{"horizontal_flip": true, "arch": "resmlp", "adamw_lr_other_params": 0.0019, "magnitude_pruning": 0.3, "max_steps": 15900, "weight_decay": 0.0, "adamw_weight_decay_other_params": 0.05}
Rows from block 2 of a small image classifier, named by matrix and row number. Rows with one number belong to one neuron. Each number is 128 + 32 x the weight over its row's rms, rounded and kept within 0 to 255. All counts start at 0. Numbers have three digits each.
Before each neuron's rows are labels from the 100 images, of 14848, where the neuron reaches its largest size: "strongest on" is what is common among them. Only what is clearly more common there than usual is listed. The data: telescope images of galaxies (Galaxy Zoo DECaLS). In brackets: how many of the 100.
# gate: MLP gate (model.blocks.2.mlp.gate.weight, 960x320), inputs 214-319
# fc1: MLP up (model.blocks.2.mlp.fc1.weight, 960x320), inputs 214-319
# fc2: MLP down (model.blocks.2.mlp.fc2.weight, 320x960, transposed), outputs 214-319

strongest on: edge-on disk: no (50)
gate.46:128145128128115175103128108128090135128137088104115128146101161175126128167054128172167163128127098164133146181128163062135156118128128117142169158089128194125128128119097153148099115073128128079128168177090178128128043128151128128177128128118128128128087119128075123164162192124181080098061102134059164150128149168130
fc1.46:128124107123172125128103150147128128183189093188118091128128127106128139128133128128128151128099124132128128148095128085150171172128119128128128128103159128178155128085147152128096126175110153169150144155113118128108128128128128128115128157146128128091223190134155130052089125168084083172128128128128128128052066150179
fc2.46:122134171128114110136111128094174149113128128183086140093128165172128109136123128128188082248128185109155050135128128179115078143051128142153128168071149171122080128128090133128128101102128173121128140172121164149074083128126153128147156137098146088128144128035129068150124160097154165145104150111128128128128128127128

strongest on: shape: featured or disk (63); edge-on disk: no (57); spiral arms: yes (47)
gate.176:172116128137093128124043128128128111128153128128180206170114099162128128128123182128100128128174138128158095128141133125155152057097154176070182125128128128128098104128083137090110121089128128168133129128178108164056128161149128151128158138191107151147108128136130160224193128152128128128119129177128168113110163116105
fc1.176:128121128146165173091083151098128062157128186128080128083051101154128119103100105101087173189113085149081128103088106128087150149128128107128116157084141128152138163220090128181141091149069128118138122128116139128187128099165128157074128147090111233132130128098128139150029197128139097128127155131128128109121052128131
fc2.176:120128118085128128106180128128128131157128128151150162128166105103128128199176128128163150128090128128138125069183158078097128128128093128128110128075173090128128096128127128157128128146142214066128172156131097114146192157076128104129185144102128109128102110128140087128086022100172141120128102084139188154128128128086

strongest on: roundness: round (41)
gate.178:104128169161128172183128072128104136128088083145120168085097163098179133090116128140125122128161128150167136128123128128157091170100156053076092071198202180128128158177159179068128164100074128193128149128128061128122084071083128126111040144128086110187128167160108119118128128084145091128128142128203128173112100184162
fc1.178:085135128066145119128128169090149109088188107128143128179116076133099173137116098107127128128128158145128186170128128140105144230128095054128128089084139138130089128128089128138082090128161151154159172172118128128128114119128128128128104118124138098120068128128098134128100128128135192070138128137110088160083127147128
fc2.178:188113128141081102160099186156135194120165125128128104083152061117182154142123173106100093138128080128154111082129150121128128174058147128155106149128088097163135128087091128065159135148128128173137088176201091128102095099128075088152068155121125095107147105128086136048135068173137082137128153114188115159170162128183

strongest on: bar: no (30)
gate.548:128145102092134186152145158128065181104053071175128158128066088128104128089128097137128128128185128128159175081128128128148064091127189101134099164076066123177128123075091128099130094110093076125128171156128128195126118124128071128128162141120128092138072104131084128135061128149151162095124100186097128128104128113128
fc1.548:076128128127198128063128145157168086163128178128128108164128128128140101191128099128128128143107128128103128132048128152107154128065128084103128113128132128128128146034146182119081104106128128084098111128159163128062128128132096199089130106128128138071154145113128128128187134186118128153128203148128140126143128060128
fc2.548:128094108166084128128151128128079151128144144089148125126157091171128175119067068109144128120092157115128128112128128128158163158081128128128128117128122128165128128110112110128128118128124097181169199178098101082127128144062171127085151133113138061128083128104128128080128177128090095179074128128169152145128128149128

strongest on: spiral arms: yes (40)
gate.347:128165111126138141149133152096179147103101128128169131128161126179103128128128128128139076125172111123161094185063162116128192090089166146128136129118154042157137178128206147158203094136128157161128128093128149128072128128128183049128085060128073196149128126128110053118085161128181152178186128130128149168128133128151
fc1.347:128128124092128159166145128069133168156075103128106088114128131109128072172119196150128072135090072207114172160140091103105128147146180170128077140128128094128083151085128124128175093151015135177128125128128150128098128128128116063128120048168128128119128161128117172095128112185133094116139163126177099128181128150131
fc2.347:127139170175114128128128128128128128123169172188141106128043097136115128162128128128175090116128128090054128067128231149112128128128077061135185172081128205128181228128068129162161155148128143128167127107128138099128111128128128128091128128155148107121081128169109121128103096230128128128128128125179143128128128128148

strongest on: roundness: round (42)
gate.374:085128091184115116088076119128065128114098091109128128158150103221137128128116108128168167122128128128163059128128187161168192084128128176102174143128211112128104105096110148163128154150058128128128128115128083128200125091110148145134153164182128128128128156170128105157139117093102122128108128153171128053128110181128
fc1.374:128172128114128057138153092128062124112098115111128091128132049139156128184132158145128177163179138114153179125128154154128128128128188131088128128160094198083128122128191166089089133112128128128128154128128107113128128114090117089175128082108096078178128158083128128090071219133134071092128128192128126126109128092169
fc2.374:128128168128117132101093128166068128074139175141173140114128152097150157067102143069162074128128128128101164086144149128186106171128146127128208177139101128129108087087124171089078128140072144184132057164133120128175128181119152128128103147058128128128109128128120128113079100128118128120176128128128128128142128117099

strongest on: spiral arms: yes (40)
gate.527:115136100065178173076128098134135128159128112110065128217128154074106065124112112142071128098128128128128100073128143107080128128204128179192103128128128128135105166128098132073101128172073139159184100115160127038071128147165127152080092128176093128129210149119105149142128054128113128197112128147126177147144128128094
fc1.527:104128128103108134038163164164114132085128110096128140176204161128099128128174110128128081092093120119128119128159128128178153128171170087154148173128099128119206128191107186166143131128138181071128128104128095128141128147128079067124158089128161128108164072128122101126128116082090103128063070090128140138128191128128
fc2.527:177162181128162128124128111162098129090124112128120128149075156118167189128111086128155128155128088120090128096149128098137128205061137182079079151128096037148157145036170077128156122078083145128083108128173127128128131128114128145128096158099076145227149125128128172139066128138128128115128206091168117107127076114128

strongest on: bar: no (31)
gate.359:167128165159128170201128128160202099088128139188128118154086090128084119128108128157062128099128159111123072159176056128089140085128157086120128128128081128128067164138138128186098081149107143107095087116128032116128102165154140128166120128151128144071108094128157084152130128167128129147176128159128131146076128077201
fc1.359:128134123109133128128097128128134159128128128128128170108109128197144122192153128105115165114088073167128162202067170165177142189133042140128103088118182159128128128128128128095121128128182170128175153128164128183148087128129068144082128128164080100128154085162128087128128138084128128156043123044154104084184172128101
fc2.359:098128128205085167128138128201148128058146140106128137067192086101128120118128159099110082068115105128158053099106121128125114107090081128116092107128133095170131191175126151128128091106128174128128106162128098156128182128150128090121137026118165128123128149128187128128082100180191128128117213051093140119128128165102

strongest on: shape: featured or disk (62); edge-on disk: no (54); spiral arms: yes (41)
gate.542:133165133128092128128128082188139120108117067135042128109117074073128142048128128111128128128179128166128112085148125128119155202191111145083128179086238128158128140128153161128128128122080198089100088202148128128128094137138128128157134128098128109077050077097054128128128128128128108128128079128154128079070106128128
fc1.542:136128116128099128128153119104089162199183148128128128175139154128128167208187128116128106128128136128128073136128128128100083128104137100085166086128051077162128128128128128109164165101128128115131194093090117128128128101154081128154114128125081128054124128206142078128128148113106126113128189158063169207102128096135
fc2.542:169118103075148090128047139140111164081116147108158128097117069150128153083106128156128128128128075110121128173117140069140128125141128212125128115083188110147128150128087167132122128190082177145155091128146128182077131147198161091097073205128171128163092115044128156128116136110185128113128077125128094091128067154128

strongest on: shape: featured or disk (64); edge-on disk: no (61); spiral arms: yes (54)
gate.512:128135109128128159128107110128090073155147116105128179128128194084115184103128163199115091060099128128128128145145155132110096168106128126128174141155063154128128136128110083132195105115149132129124130124080147128147149071188123145195124180128162165128070101128159115128136128128114141128128095178118064173189128144118
fc1.512:128128114198097128141106128170162118128126163164128128042058176145128078128168120058128128128145137116111155073128124128051094089107128128102128128096125117150128086128146167115128128097144125128094128124170128101156101097058093164128138134146081085133128160116128153175150142163128128146136156168088123115078128128153
fc2.512:128106143062116137128098104106107128128128128089187108169164140128155127121128102128137128128128128128125074121128115188128172085099128074128101097146120128128147128128128121178123128139128216116128118031075128128086047181145153128128128128183100133128128089141128119179128128144090186190128128146128141128128131176128

strongest on: spiral arms: yes (41)
gate.108:172170128130116161131122128097118101128113125170116166107097128128128132165100179128167128180178157087143108170128096128128128156142086128178128097163070128133168115142162128067128101085083079154128114162094128137138116120189086112173191092080128100193128128105128128079128068128128146128128061142109112132155128193110
fc1.108:138186123128074128127094099128150170162128128178160148115121162128065128200116128128109128128128121137129134119128065128128168137171089128157148061128062128128134128201140136120128080096080128128128128161136175109187128106128128149159140128128087129088084113071105147128181143095155170128128128128108163128075077128191
fc2.108:133081128167086142104128070149128101124128085197070113128063159137128128150128138128146132109158128128128128085130155141116128112181099128172128178109187153115128115043094132150114149128106128129109092151073128128172084128144086098128145128128175128128174128128129121146128070169090128161128099167128188174187128128127

strongest on: bar: no (30)
gate.96:102139128061128170144067128131083081156152128087128167057210095141086127093081173111128069196193128128133113159158133143128128174128105123115128107122128128110128128094137137179128083128134120160111127098118128117128084107157210178172164176128128128104117128189142123128198052157128145135128128115128128096041147181128
fc1.96:128122119146140128106012128151060149179151100080128128128171128113121128158118128104078128142157145158157058198060101128128129215128056118128114128178128119162103128188128122128128094110078146128128178125131109128099127127102221157128146206100181128187123128128128138175128119128091162148128128155078123100083149132128
fc2.96:211164123128113128089142188128128054105056155161128128173125036113128078128098094177146104105140166069128195072110216136126093151116128151142105137128191163164177128126136087161089128059128130141112191147128077187128110128131092128104104128050106042138172128082114140112126149128128151141128150110064104086186133161128

strongest on: roundness: round (54)
gate.535:165145106184149121128137105107093128128118128107184136128108128121146104167128129146092136128116135200119128089114157124128088139128094127184072182128183128110109097169128175087128142193128128133128153140118103086111094156115105071153116128145163110128128123128163128190122128128128193128120100120123128064170128168128
fc1.535:128128146078128128087128128122156128128114156188123124098180163128128128130105140154142128128144093085128158191136128145128114062107116128135128127128152128128200141091135089160084128128116092128144128078128120092128193116198128151093129178128091066158153165071128128069128225112128082188086128120128075135061134114103
fc2.535:118120113128156179101112128146096128115104140128157128128128080128124128153128128066120152128052086071140099095145074147113128105128049128100085128128128128162128128128080081138177128100082164128081193170128154128128128133089114092077085105150111079128091136225128128113153095062092108158153128139082191160128145128128

strongest on: spiral arms: yes (43); bar: no (33)
gate.555:114125084114071128101160109139114156128128128128098173104093128128128155128128189113128145114098170132176193098187098168155128161138075150107180128132084128087128128151209128128149128205104128098114128146144128128161088112127104128104136126106071181150128128128190107149128096148104128128116103088128128128158130112116
fc1.555:128128163105121128119128110113107128070128128161154084128128084124154131101128123122173128166164087090156081149128173084128184154163111096128128076124161151128166172128146116128128092094078112125132130128128135128121128138067128128118101110128128075128128166080128128128218133134096076128135124141087187124128059180103
fc2.555:128148128118084178075121168064128128072149111128114111115208128128128128202086142089167128092126128123128106121128186082085128165180105140128128187128108121128036150124128079128159102099128128167158078194099160149124128103094128113106112117128128110181160109128128149143137124128128172158113149147106140128157146113104

strongest on: shape: featured or disk (61); spiral arms: yes (43)
gate.617:128131129128128096190128143143133132128123133128079128098133153082109128128151128127128094128149128134187177128128168129147128157128128133023112164080128169128127050106096128112084070128106160128128128160109178216128101128149128143124158128141113153073078189107117128128120130194103128109147128110118128122170128128125
fc1.617:116128107097128175128118128170128128128128088128090128168128087142128164128128128178128146151128086146080101177192159046052128083105216128155112174113100145094096176153179128117060108128128128113196132136128162101137107128128114077128162141128128130128128111128078128132119098128106112128097069140126128134165157067129
fc2.617:163102096107135129107095117186109205100131125128128128149128146128134094128130161160078104139136141095128128122121099065147084161158073128128128216162128192128128151123128128128180128096058094155146189073128106128081120083164155128128128116139064185120194172072123157128128124123105143146128128105128083128100196152128

strongest on: bar: no (30)
gate.121:181075182180128220128136134128118129156056166069079122122109178094109174081128117101162109103128092128089116125010128159158182128065060128096125136102128128186151112145159128122128132100147128128180162128128128100100119139128105128069120128181128131157210128130141128086128064128128128128123128129194126111068128128128
fc1.121:109118128128168128191128128128132102175115128144128156128128102065093094128110204112126135164128128152178050185128128132113164158142175128223196160112112135128097128116118255090080070076108128128108115171119128136128154144128143128129105168128103128083166044128186128128192098128105120128128090147189107072128128175208
fc2.121:121127128143128160128136103128128175128128128128143128109112097146146128163140154106107155119066120173128128156112143147137109128134113153096154076114132166147084099192128013156118128164111056174174163173088104064204107128095128082128135083106102090102155167111128097114186136128128113190128128120142125113182128128128

strongest on: spiral arms: yes (44)
gate.439:136154128097128128166097128128075128084077128124104128128069174041128180128062045129128122177137138131128116077098147187160158126128143128156103129156114128090106163186139128095128188128128118128103081128128121128061153099095127128091191146128090159140091180142128166145097112092119107128128101120132086148062128128158
fc1.439:128179156117178128168121128158083145128086144128141108067128172067128128226140064147114092128204172128076145128106128141128128084128154128128108128085145128128128085211128093128118139128068134109128128128103128128090150137088146128070111128128178070124173171132057119110172172106128070101159128076114149115154127108187
fc2.439:208162140128128128128196128136142128128128128128133135191128086128145128128128123143150148109111128128128104128128149178137103189175175128114139128128043088167088106094128128136095117053144128094177090077156136134059128110128156118084168128128128159149107082082128184144152072105091128156067118120220107104096128135095

strongest on: roundness: round (44)
gate.754:128128116128128116172128133128128183128097196128081130186127101085145109152160181159182123100161128189105128203150128055167128128128108128166128150128104142098139214128090128103182128050127166167159091128128128183128094140128128128190128128110179111124108135128128128126144128128096175165128128128109128128108079122119
fc1.754:128128095163101055183093128094091176128114166062127128088161105097128092143128128136128107149234128151128157118128107128175128100206086128128167128121087093128149146110090085077128107082128203148162114103181078157128128109110095163211128149173139079119121189077128128128197178203157139128128169128177103109128140135191
fc2.754:138128092125118128161118095073176128171142078087130118135157128178184073126099151065097123105181116203084237128048128101113082128108157115098088128128091128128128103164120143204108128139149128126128087188128080077072106144128127128103112128075128089112128069128128070095109076168135128198128128071128081149107128152120