config.yaml
arch: "resmlp"
model: "image classifier"
dataset: "telescope images of galaxies (Galaxy Zoo DECaLS)"
train_examples: 44167
image_size: 24
crop_scale_min: 0.7
horizontal_flip: true
rotation_deg: 5
color_jitter: 0.1
cutout: 0.25
targets: ["edge-on disk", "bar", "spiral arms", "bulge size"]
num_classes: [2, 3, 2, 4]
norm: "layernorm"
norm_position: "pre"
hidden_act: "swiglu"
mlp_ratio: 3
layer_scale_init: 1.0
parallel_block: false
inner_norm: false
patch_size: [2, 2]
layers: 8
width: 320
loss: "cross_entropy"
init: "kaiming_normal"
residual_init: "zero_last"
optimizer: "normuon"
muon_scale: "spectral"
learning_rate: 0.036
momentum: 0.9
nesterov: true
orthogonalizer: "newton_schulz_5"
adamw_lr_other_params: 0.0019
max_grad_norm: 0.5
ema_decay: 0.99
magnitude_pruning: 0.3
max_steps: 15900
batch_size: 256
epochs: 92.2
lr_schedule: "cosine"
final_lr_fraction: 0.05
warmup_steps: 790
weight_decay: 0.0
adamw_weight_decay_other_params: 0.05
Rows from block 2 of a small image classifier, named by matrix and row number. Rows with one number belong to one neuron. Each number is 128 + 24 x the weight over its row's rms, rounded and kept within 0 to 255. All counts start at 0.
After each neuron's rows are labels from the 100 images, of 14848, where the neuron reaches its largest size: "peak at" is the part of the image that holds the peak. Only what is clearly more common there than usual is listed. The data: telescope images of galaxies (Galaxy Zoo DECaLS).
# gate: MLP gate (model.blocks.2.mlp.gate.weight, 960x320), inputs 107-213
# fc1: MLP up (model.blocks.2.mlp.fc1.weight, 960x320), inputs 107-213
# fc2: MLP down (model.blocks.2.mlp.fc2.weight, 320x960, transposed), outputs 107-213

gate.167 [191 109  82  97 113 121 164 128 147 120 128 128 109 139 148 138 128 135 142 138 190 128 103 137 124  84 128 128  93 129  96 104 159 128 142 125  95 131 128 128 119 128 128 128 128 157 129 128  72 145 132 109 119 128 120 101 182 128 128 128 128  82 160 128 142 128 128 128 133 146 155  99 128 128  84 104 128 128 141 128 128 128 153 219 171 139 128 115 148 107 128 166 101 142 128 112 126 128 128 128 134 133 128 128 117 156 149]
fc1.167 [128 128 128  85  91 122 168 142 124 148 115 166 126  95 128 157 128 127 160 110 128 128 129 128 111 128 156 161 128 201 114 166 158 138 119 128 146 128 137 139 127 123 128 108 190 135  99 128 128 140 113 128 141 128 106 130 128 145 105 128 155  80 128 128 115  95 128 142 136 128 154  77 115 128 130  96  94 119 128 128 160  88  73 127 181 110 162  85 147 128 128 148 148 128 155 179 111 147  67 128 140 154 128 161  93  89 105]
fc2.167 [108 129 128 158 119 128 128 128 102 113 138 128 128 128 179 153  75 155 110 141 137 128 128 128  98 144  84  86 114 128 128 110 154 138 128  83 160 108  96 153 130 100  94 149 148 128 140 154 112 132 128 128 117 144 114 128  90 128 147  84 167 116 141 153 177  87 177 151  79 128 105 128 146 149 170 151 149  94 109 128 129 128 117 167 101 112 156 128 157 145  45 128  99 143 128 128 112 119 133  50 107 128  97 131 143 128 118]
peak at: bottom left

gate.222 [ 85 161 159 128 155 137  99 128  99 119 128  92 128 128 174  88 128 139 142 128 163  83 128 140 134 128  62 128 128 136 128 115 128 179 173 128 128 140  86  94 128 128 112 128 128 128 168 128 119 128 167  85  79 128  83 147 113 137 135 123 115 128 128 128 128 105  97 154 128  66 128 181 100 130 128 128 126  68 128  83 128 128 128 128 115 165 138 131 128 164 128 128 110 128 165 128 128 128 151 128  66 168 119 110  98 128 141]
fc1.222 [128 112 175  92 113 128 140 128 104 128 127  73 128 128 128 117 171 128 134 164  80 128 128 142 163 128 102 166 152 159 180 120 135 125 120 135 124 128 128 128 152  94 139 128 128 115 128 127 102 128 128 121 128 107 134 110 163 128  84 144 151 178 182 128  97 160 128  96 132 107 142 141 128 145 109 154 128 100 109 128  89 170 128 134 128 154 115 113 123 128 128 133 125 128 135  96 126 128 158 139 128 160  97 128 155  78 128]
fc2.222 [168 132 128 128 128 157 128 127 100  96 121 104  90 149 128 128 165 110 148 128 103 128 137 128 125 163 153 128 161 128 100  95 128 142 112 108 128 120  75 145 128 127  90 104 153 103 128 185 152 128 100  92 128 158 142 175 148  78  92  69  96 127 169 133 109 130 155 125 128 129 120 128 128 132 162 139 133 132 140 164 104 118 128 160 141 149 113 160  96  90  73 108  95 128 107 166 154 165 128  97 121  66 126 132 144 188 110]
peak at: centre

gate.592 [128 134 130 108 145 128 150 133 128 156 161 110 128 128 117 128 121 128 128 128 128 106 147 171 128 128  95 154 117 166 109 109  80 110 114 128 152 178 125 115 164 128 157 123 142 127 162 128 164  76 128 138  60 128 130 148 128 123 137 149 140 128 112 110 128 128 103 136 130 128 128 146 130 133  86 123 120  60 148 128 132 128 128 166 124  67 147 119 102 150 128 153 123 152 121 126 128 114  95 162  80  89 109 128 114  78 128]
fc1.592 [103 123 107 116 177 130  91  91 201  64 121 106 152 128 128 128 156 124 108 121 118 128 171 100 156 129 124 128 142 128 128 123 149 128 128 128 138 107 175 128 128 142 114 128 162 143 171  99 128 128 111 128 118 128 146 128 142  97 115 105 149 128  70 135 147  93 150 126  95 151 100 152 128 151 122 162 128  53  98 128 114  97 128 112  96 120 160 128  79 136 119 128 128 139 112 113  94 125 140 163 153  91 128  88 161 107 163]
fc2.592 [168 128 152 128  91 141 128 128  98 133 128  84 145 162 120 124  85 148 123 153 117 157 142 141 127 128 168 104 107 111 101 109  92 128 164 155 128 128  99 128  91 152 168 128 128 151 113  87  97 110 151 115  98 128 128 147 128 197 148 128 106  97 128 150 150 128 191 128 113 146  75 136 103 130 154 128 162 143 128 128 106 171  79 128 128  93 128  88 128 128 182 104 128 128 128 104  82 133  99 128 128 135  79 127 128 149 102]
peak at: centre

gate.363 [128 128 142 128 135 128 128 108 111 176 174  84 128 128 128 167 128 125 144 138 128 147 102 156 128 153  89 128  83 127 156 128 128 128 128 131 154 180  97 109 128 128  90 128 128 128 175 110 128 128 128 128 136 127 128 156 128  50 112 115 130 104 174 148 128  77 128 101  91  83 123 128 128 128 128 116 111 145 148  93 173 128 118 144 128 144 128  81 128 128 147 128 130 128 117 101 128  72 128 137 128 223 128 128 122 120 118]
fc1.363 [128 147 121 128 117 101 178 128 128 167 124 156 139 125 134 128  74 128 141 108 129 155 158 128 131 108  94 180 144 148 128  96 116 112 128 128  85  77 102 108 136 154 149 194 134 128 128 134 128 128 128 151 159 177 128 108  98 135 161 128 105 120 150 128 146 128 128 128 169 128 158 107 128 128 170 147 149 103 128 141 115  91 128 162 161 127 128 128 125 135 110 114 131 115 120 142  98 188 183 165 102  62 159 148 128 102 168]
fc2.363 [128 170 147 128 153 123 128 147  97 128 106  90 148 114 180 134 158 129  84 160 103  98 137 106 153 177 128 115 159 141 139 110 131  95  80 128 175 122 124 156 135 105 128 117 158  88 128  90 128 141 134 128 128 128 128 128 136 128 128 104 134 128 171 117 147 108 128 128 128 164 122 128 122 159 119  89 132 158 111 148 189 128  83  86 105 180 159 166 149 128 103 146 164 148 163 128 172 112 143  74 112 183 128  82 128 103 124]
peak at: bottom left

gate.444 [ 90 109 128 185 128 128 110 138  77  99 128 137 141 134 106 145 145 120 128 132 153 128 128 173 147 128 165 128 128  84 128 138 147 128 128  63 142 159 181 163 129 128 153 128 128  97 138 128 114  84 128 124 140 159 107 109 140 128 128  94 187 128 152 109 173 187 160 128  78 146 138 110 128 128 128  69 117 173 128 103 135 108 172 130 128 128 128 145 145 125 113 109 121 133 148 136 119 141  91 104 176 128 153 146 104 144 128]
fc1.444 [130  79 178 128 137 117 128 137 108  96 141 128 176 161 128 152 147  90 130 158 166 170 112 128 138 128 128 128 174  82 128 150 128 118 107 114 128 128 128 151 106 128 145 128 128  92 115 162 106 128 128 117 128  94 147 102 153 136 128  86 124 156 128 128 143 117 135 121  72 135 117 133 136 111 141  71 128 159  74 109 195 128 192 155 115 109  89 102 150 119 128 128  90 127 143 110 128 141 135 110 188 177 145 118 119 165 128]
fc2.444 [128  98 128 123 146 137 146  94 145 133 186  78 147 128  95 127 152 138 140 109 105 128 102 128 131 168 147 128 118 133 128 128 143 109 160 128 128 128 135 145 104 128 128 128 100  85 164 128 100 184 143 157 103 128 140 109 128 119 108 175 177 128 116 128 153 128 142  95  92 128 128 111 187 128 156 128 128 128 128 107  79 128 117 129  97 108 103 145 161 100 167 128 128 128 128 128 136 124 128 130  88  85 128 125 128 106 128]
peak at: bottom left

gate.67 [113 110 144 152 115 176  96 128 128 135 128  46  90 128 128 137 103 132 156 116 149 128 128 153  97 119 128 144 128 163 128 128 128 116 116 128 111  95  44 118 128 100 134 128 159 128 128 154 128 128  99 145  90 128 128  98 142 128 113 123 127  82 128 132 158 105 131 137 133 198 128 150 128 128  99 128  83  85 128 136 146 156  83 128 128 144 103 173  91 128 140 177 128 128 166 148  83 128 146 128  80 128 169 139 118 151 128]
fc1.67 [ 74 128 141 128  79 150 128 185  90 156 128  98 140 128 148 151  86 180 159 129 147 128 101 138 140 107 128 148  99 116 130 113 113 159 134 121 132  89 128 128 123 115 128 128 165 116 128 128 128 150 121 110  75 177 128 129 128 128 133 159 128 135 128 125 162 101 128 128  76 166 108 124 123 139 156 128  94 120  75 105 152 174 144 115 157 163 147 147  99 105 128  80 162 177 114 131 117 160 128 149 117 147 158 188 126 157 164]
fc2.67 [118 150 174 152 116 158 129 188 137 156  80  92 127  99 116  93 163 128 128 135 128  84 113 128 119  86 116 126 128 165 128 115 107 112  97  85 171 136 153 128 140 113 148 128  98 128 128 119 128 128 138 152 155 105 143 128 135 148 128 102 150 141 150  96 134 128 128 165 159 115 120 128 128 128 153 128 128 108 128 128  88  99 158 111 122  84 128 147  95  94 110 128 110 148 119 146 133 168 128  74 117 166  97 136 128 128 166]
peak at: bottom left

gate.524 [130 108 107 109 114 128 148 128 123 142 143  98 126 141 128 126 105  96 144 134 128 128 184 128 124 110 120  95  94  51  94 181 160 107 126 128 147 142  92 128 128 128 128 128 128  69 104 165 117 171 126  88 128  95 128  98 128 130 140 123 200 134 142 128 128 128 165 116 136 128 166 198 170 128 158 128 116 128  98 128 114 128 128 113 128 149 172 128 104 158 128  98 141 132 119 148  90 128 139 159  97 102 128 125 123 103 134]
fc1.524 [ 85 151 104 150  99 113 128  91 109 160 139 128 139  73 168 127 126  93 128 146  90  92 121 149 128 141  82  99 128 163 112 140 128 141 120 128 128 121 122 108 100 128 121 167  93 144 145  99 114 102 147 128 167  98 128 174 151  91 128 145 107 141 111 128 151 158 103 149 192 141 153 121 128 122 113 128 120 160 117 128 143 140 128 189 128 128 119  98 123 128 119 175 158  92 134 103 109 150 128 116 151 128 128 147 133 113 128]
fc2.524 [113 128 141 128 146 113  87 155 157 116 143 128 128 140 100 104 127 190 149 137 154 128 128  87 128 128 122 128 128 128  83 128 128 144 128 144 128 128 128 141 123 128 128  98 163  97  94  80 128 134  91 128  91 128 108 113 128 133 128 128 128 128 139 128 114 111 167 128 108 128 131 128 139 124  84 128 128 142 116 112 114 128 158 106 142 128 184  95  79 129 128 128 124 168 123 168 128 139 193 129 112 140 150 128 146 128  86]
peak at: bottom left

gate.477 [114 128  92 154 124 129 128 128 156 128 167 104 118 113 171 108 149 124 128 128 145 128 125 140  76 127 128 182 140 128 151 128 128 145 103 128 184 139 112 144 128 128 157 104 128 183 106 112 128 128 128 142 109 128 137 210  96 128  94 128 130 128 146 106  85 128 143 128 139 154 129 111 128 104 201 128 112 164 109 146 124 108 128 102 104 125 101 153 128 128 148 108  88 132 109 127 128  92 116 144 138 128 117 126 128 122 145]
fc1.477 [104 162  81 128 128 135 137 147 139 128 128 145 128 177 128 128 128 128 105 107  65 124 141 128 183 111 128 101 121 128 168 128 128 125 111 128  97 110 143 166  83 118 128 160 184 128  75 134 104 128 159 128 128  93 155 121 135 115 164  72 170 199 144 135 128 218 128 122  87 154 114 170 128 138 104 119 157 150 128 100 142 127 161 146 107 128 128 100 140  65 127 128 128 148 112 151 154 128 110 144 161  95 128 128 158 113 132]
fc2.477 [142 128 178 124 128 166 162 164 101 142 128 154 191 163 138 119 124  83 136 108 173  87 101 140 127 143 128  95 138 128 181 103 128 145 147 154 128 128 128 127 103 128  94 128 128 104 104 128 128 133  98  83 128 155 128 157 127 107 128  96 145 137 105 128 108 171 182 152 114 100 171 103 170  79 140 128 158 166  74 128 128 128 138 128  38 128 128 146  85 128 131 142 137 119 123 100 128 110 128 128  99 128 104 115 128 128 128]
peak at: centre

gate.94 [151  68 108  89 149 143  93 116  65 128 143 128 128  92 161 128 128 128 141 128 121  73 128 119 126 128 128 109 108  84 126 128 128 128 128 138 128 163 134 173 128  82 170 128 128 169 128 128 127  96 173 149 130 144 134 128 111 128 128 145 133 163 128 111 128 114 108 151 159 132 132 128 128 128 101  87 148 143 133  98 128  80 135 153 185 128 128 136  91  91 142 119 188 129 128  86 128 157 132 106 128 118 187 142  93  96 128]
fc1.94 [111 128  99 128 168 128 128 128 164 128 112  89 140 128 128 161 163 128 142 128 130 128 128 147 151 128 145 128 162 128  89 128 128 171 128 128 136 149 154 128 128 128 128 128 145  96 120 149 174 141  80  88 116  75 128 145 111 142 128 107 110 133 150 128 128 105 123 128 156  92  81 164  66 127 101  82 103  97 128 128 136 128 139 130  62 121 138 127 128 164 146 137 128 119 151 157 128 127  49 144 182 128 128 110 103 143 109]
fc2.94 [137 128 124 128 114 128 128 119 128 155 128 130 101 114 176 128 128 124 152  96 128 128 146 105 156 106 149 128 148 124 103 149  85 167 128 113 151 154 113 128 120 128 166 128  90  82 128 172 196 131 103 125 135 158 145  90  72 128 128 104 128 137  92 128 128 111 128 130 134 166 109  79 110 146 122 114 146 131 163 157 140 179 150 181 149 128 136 128 107 128 128  76 127  99 138 147 163 128 132 128 128 102 109 152 165  85 128]
peak at: bottom left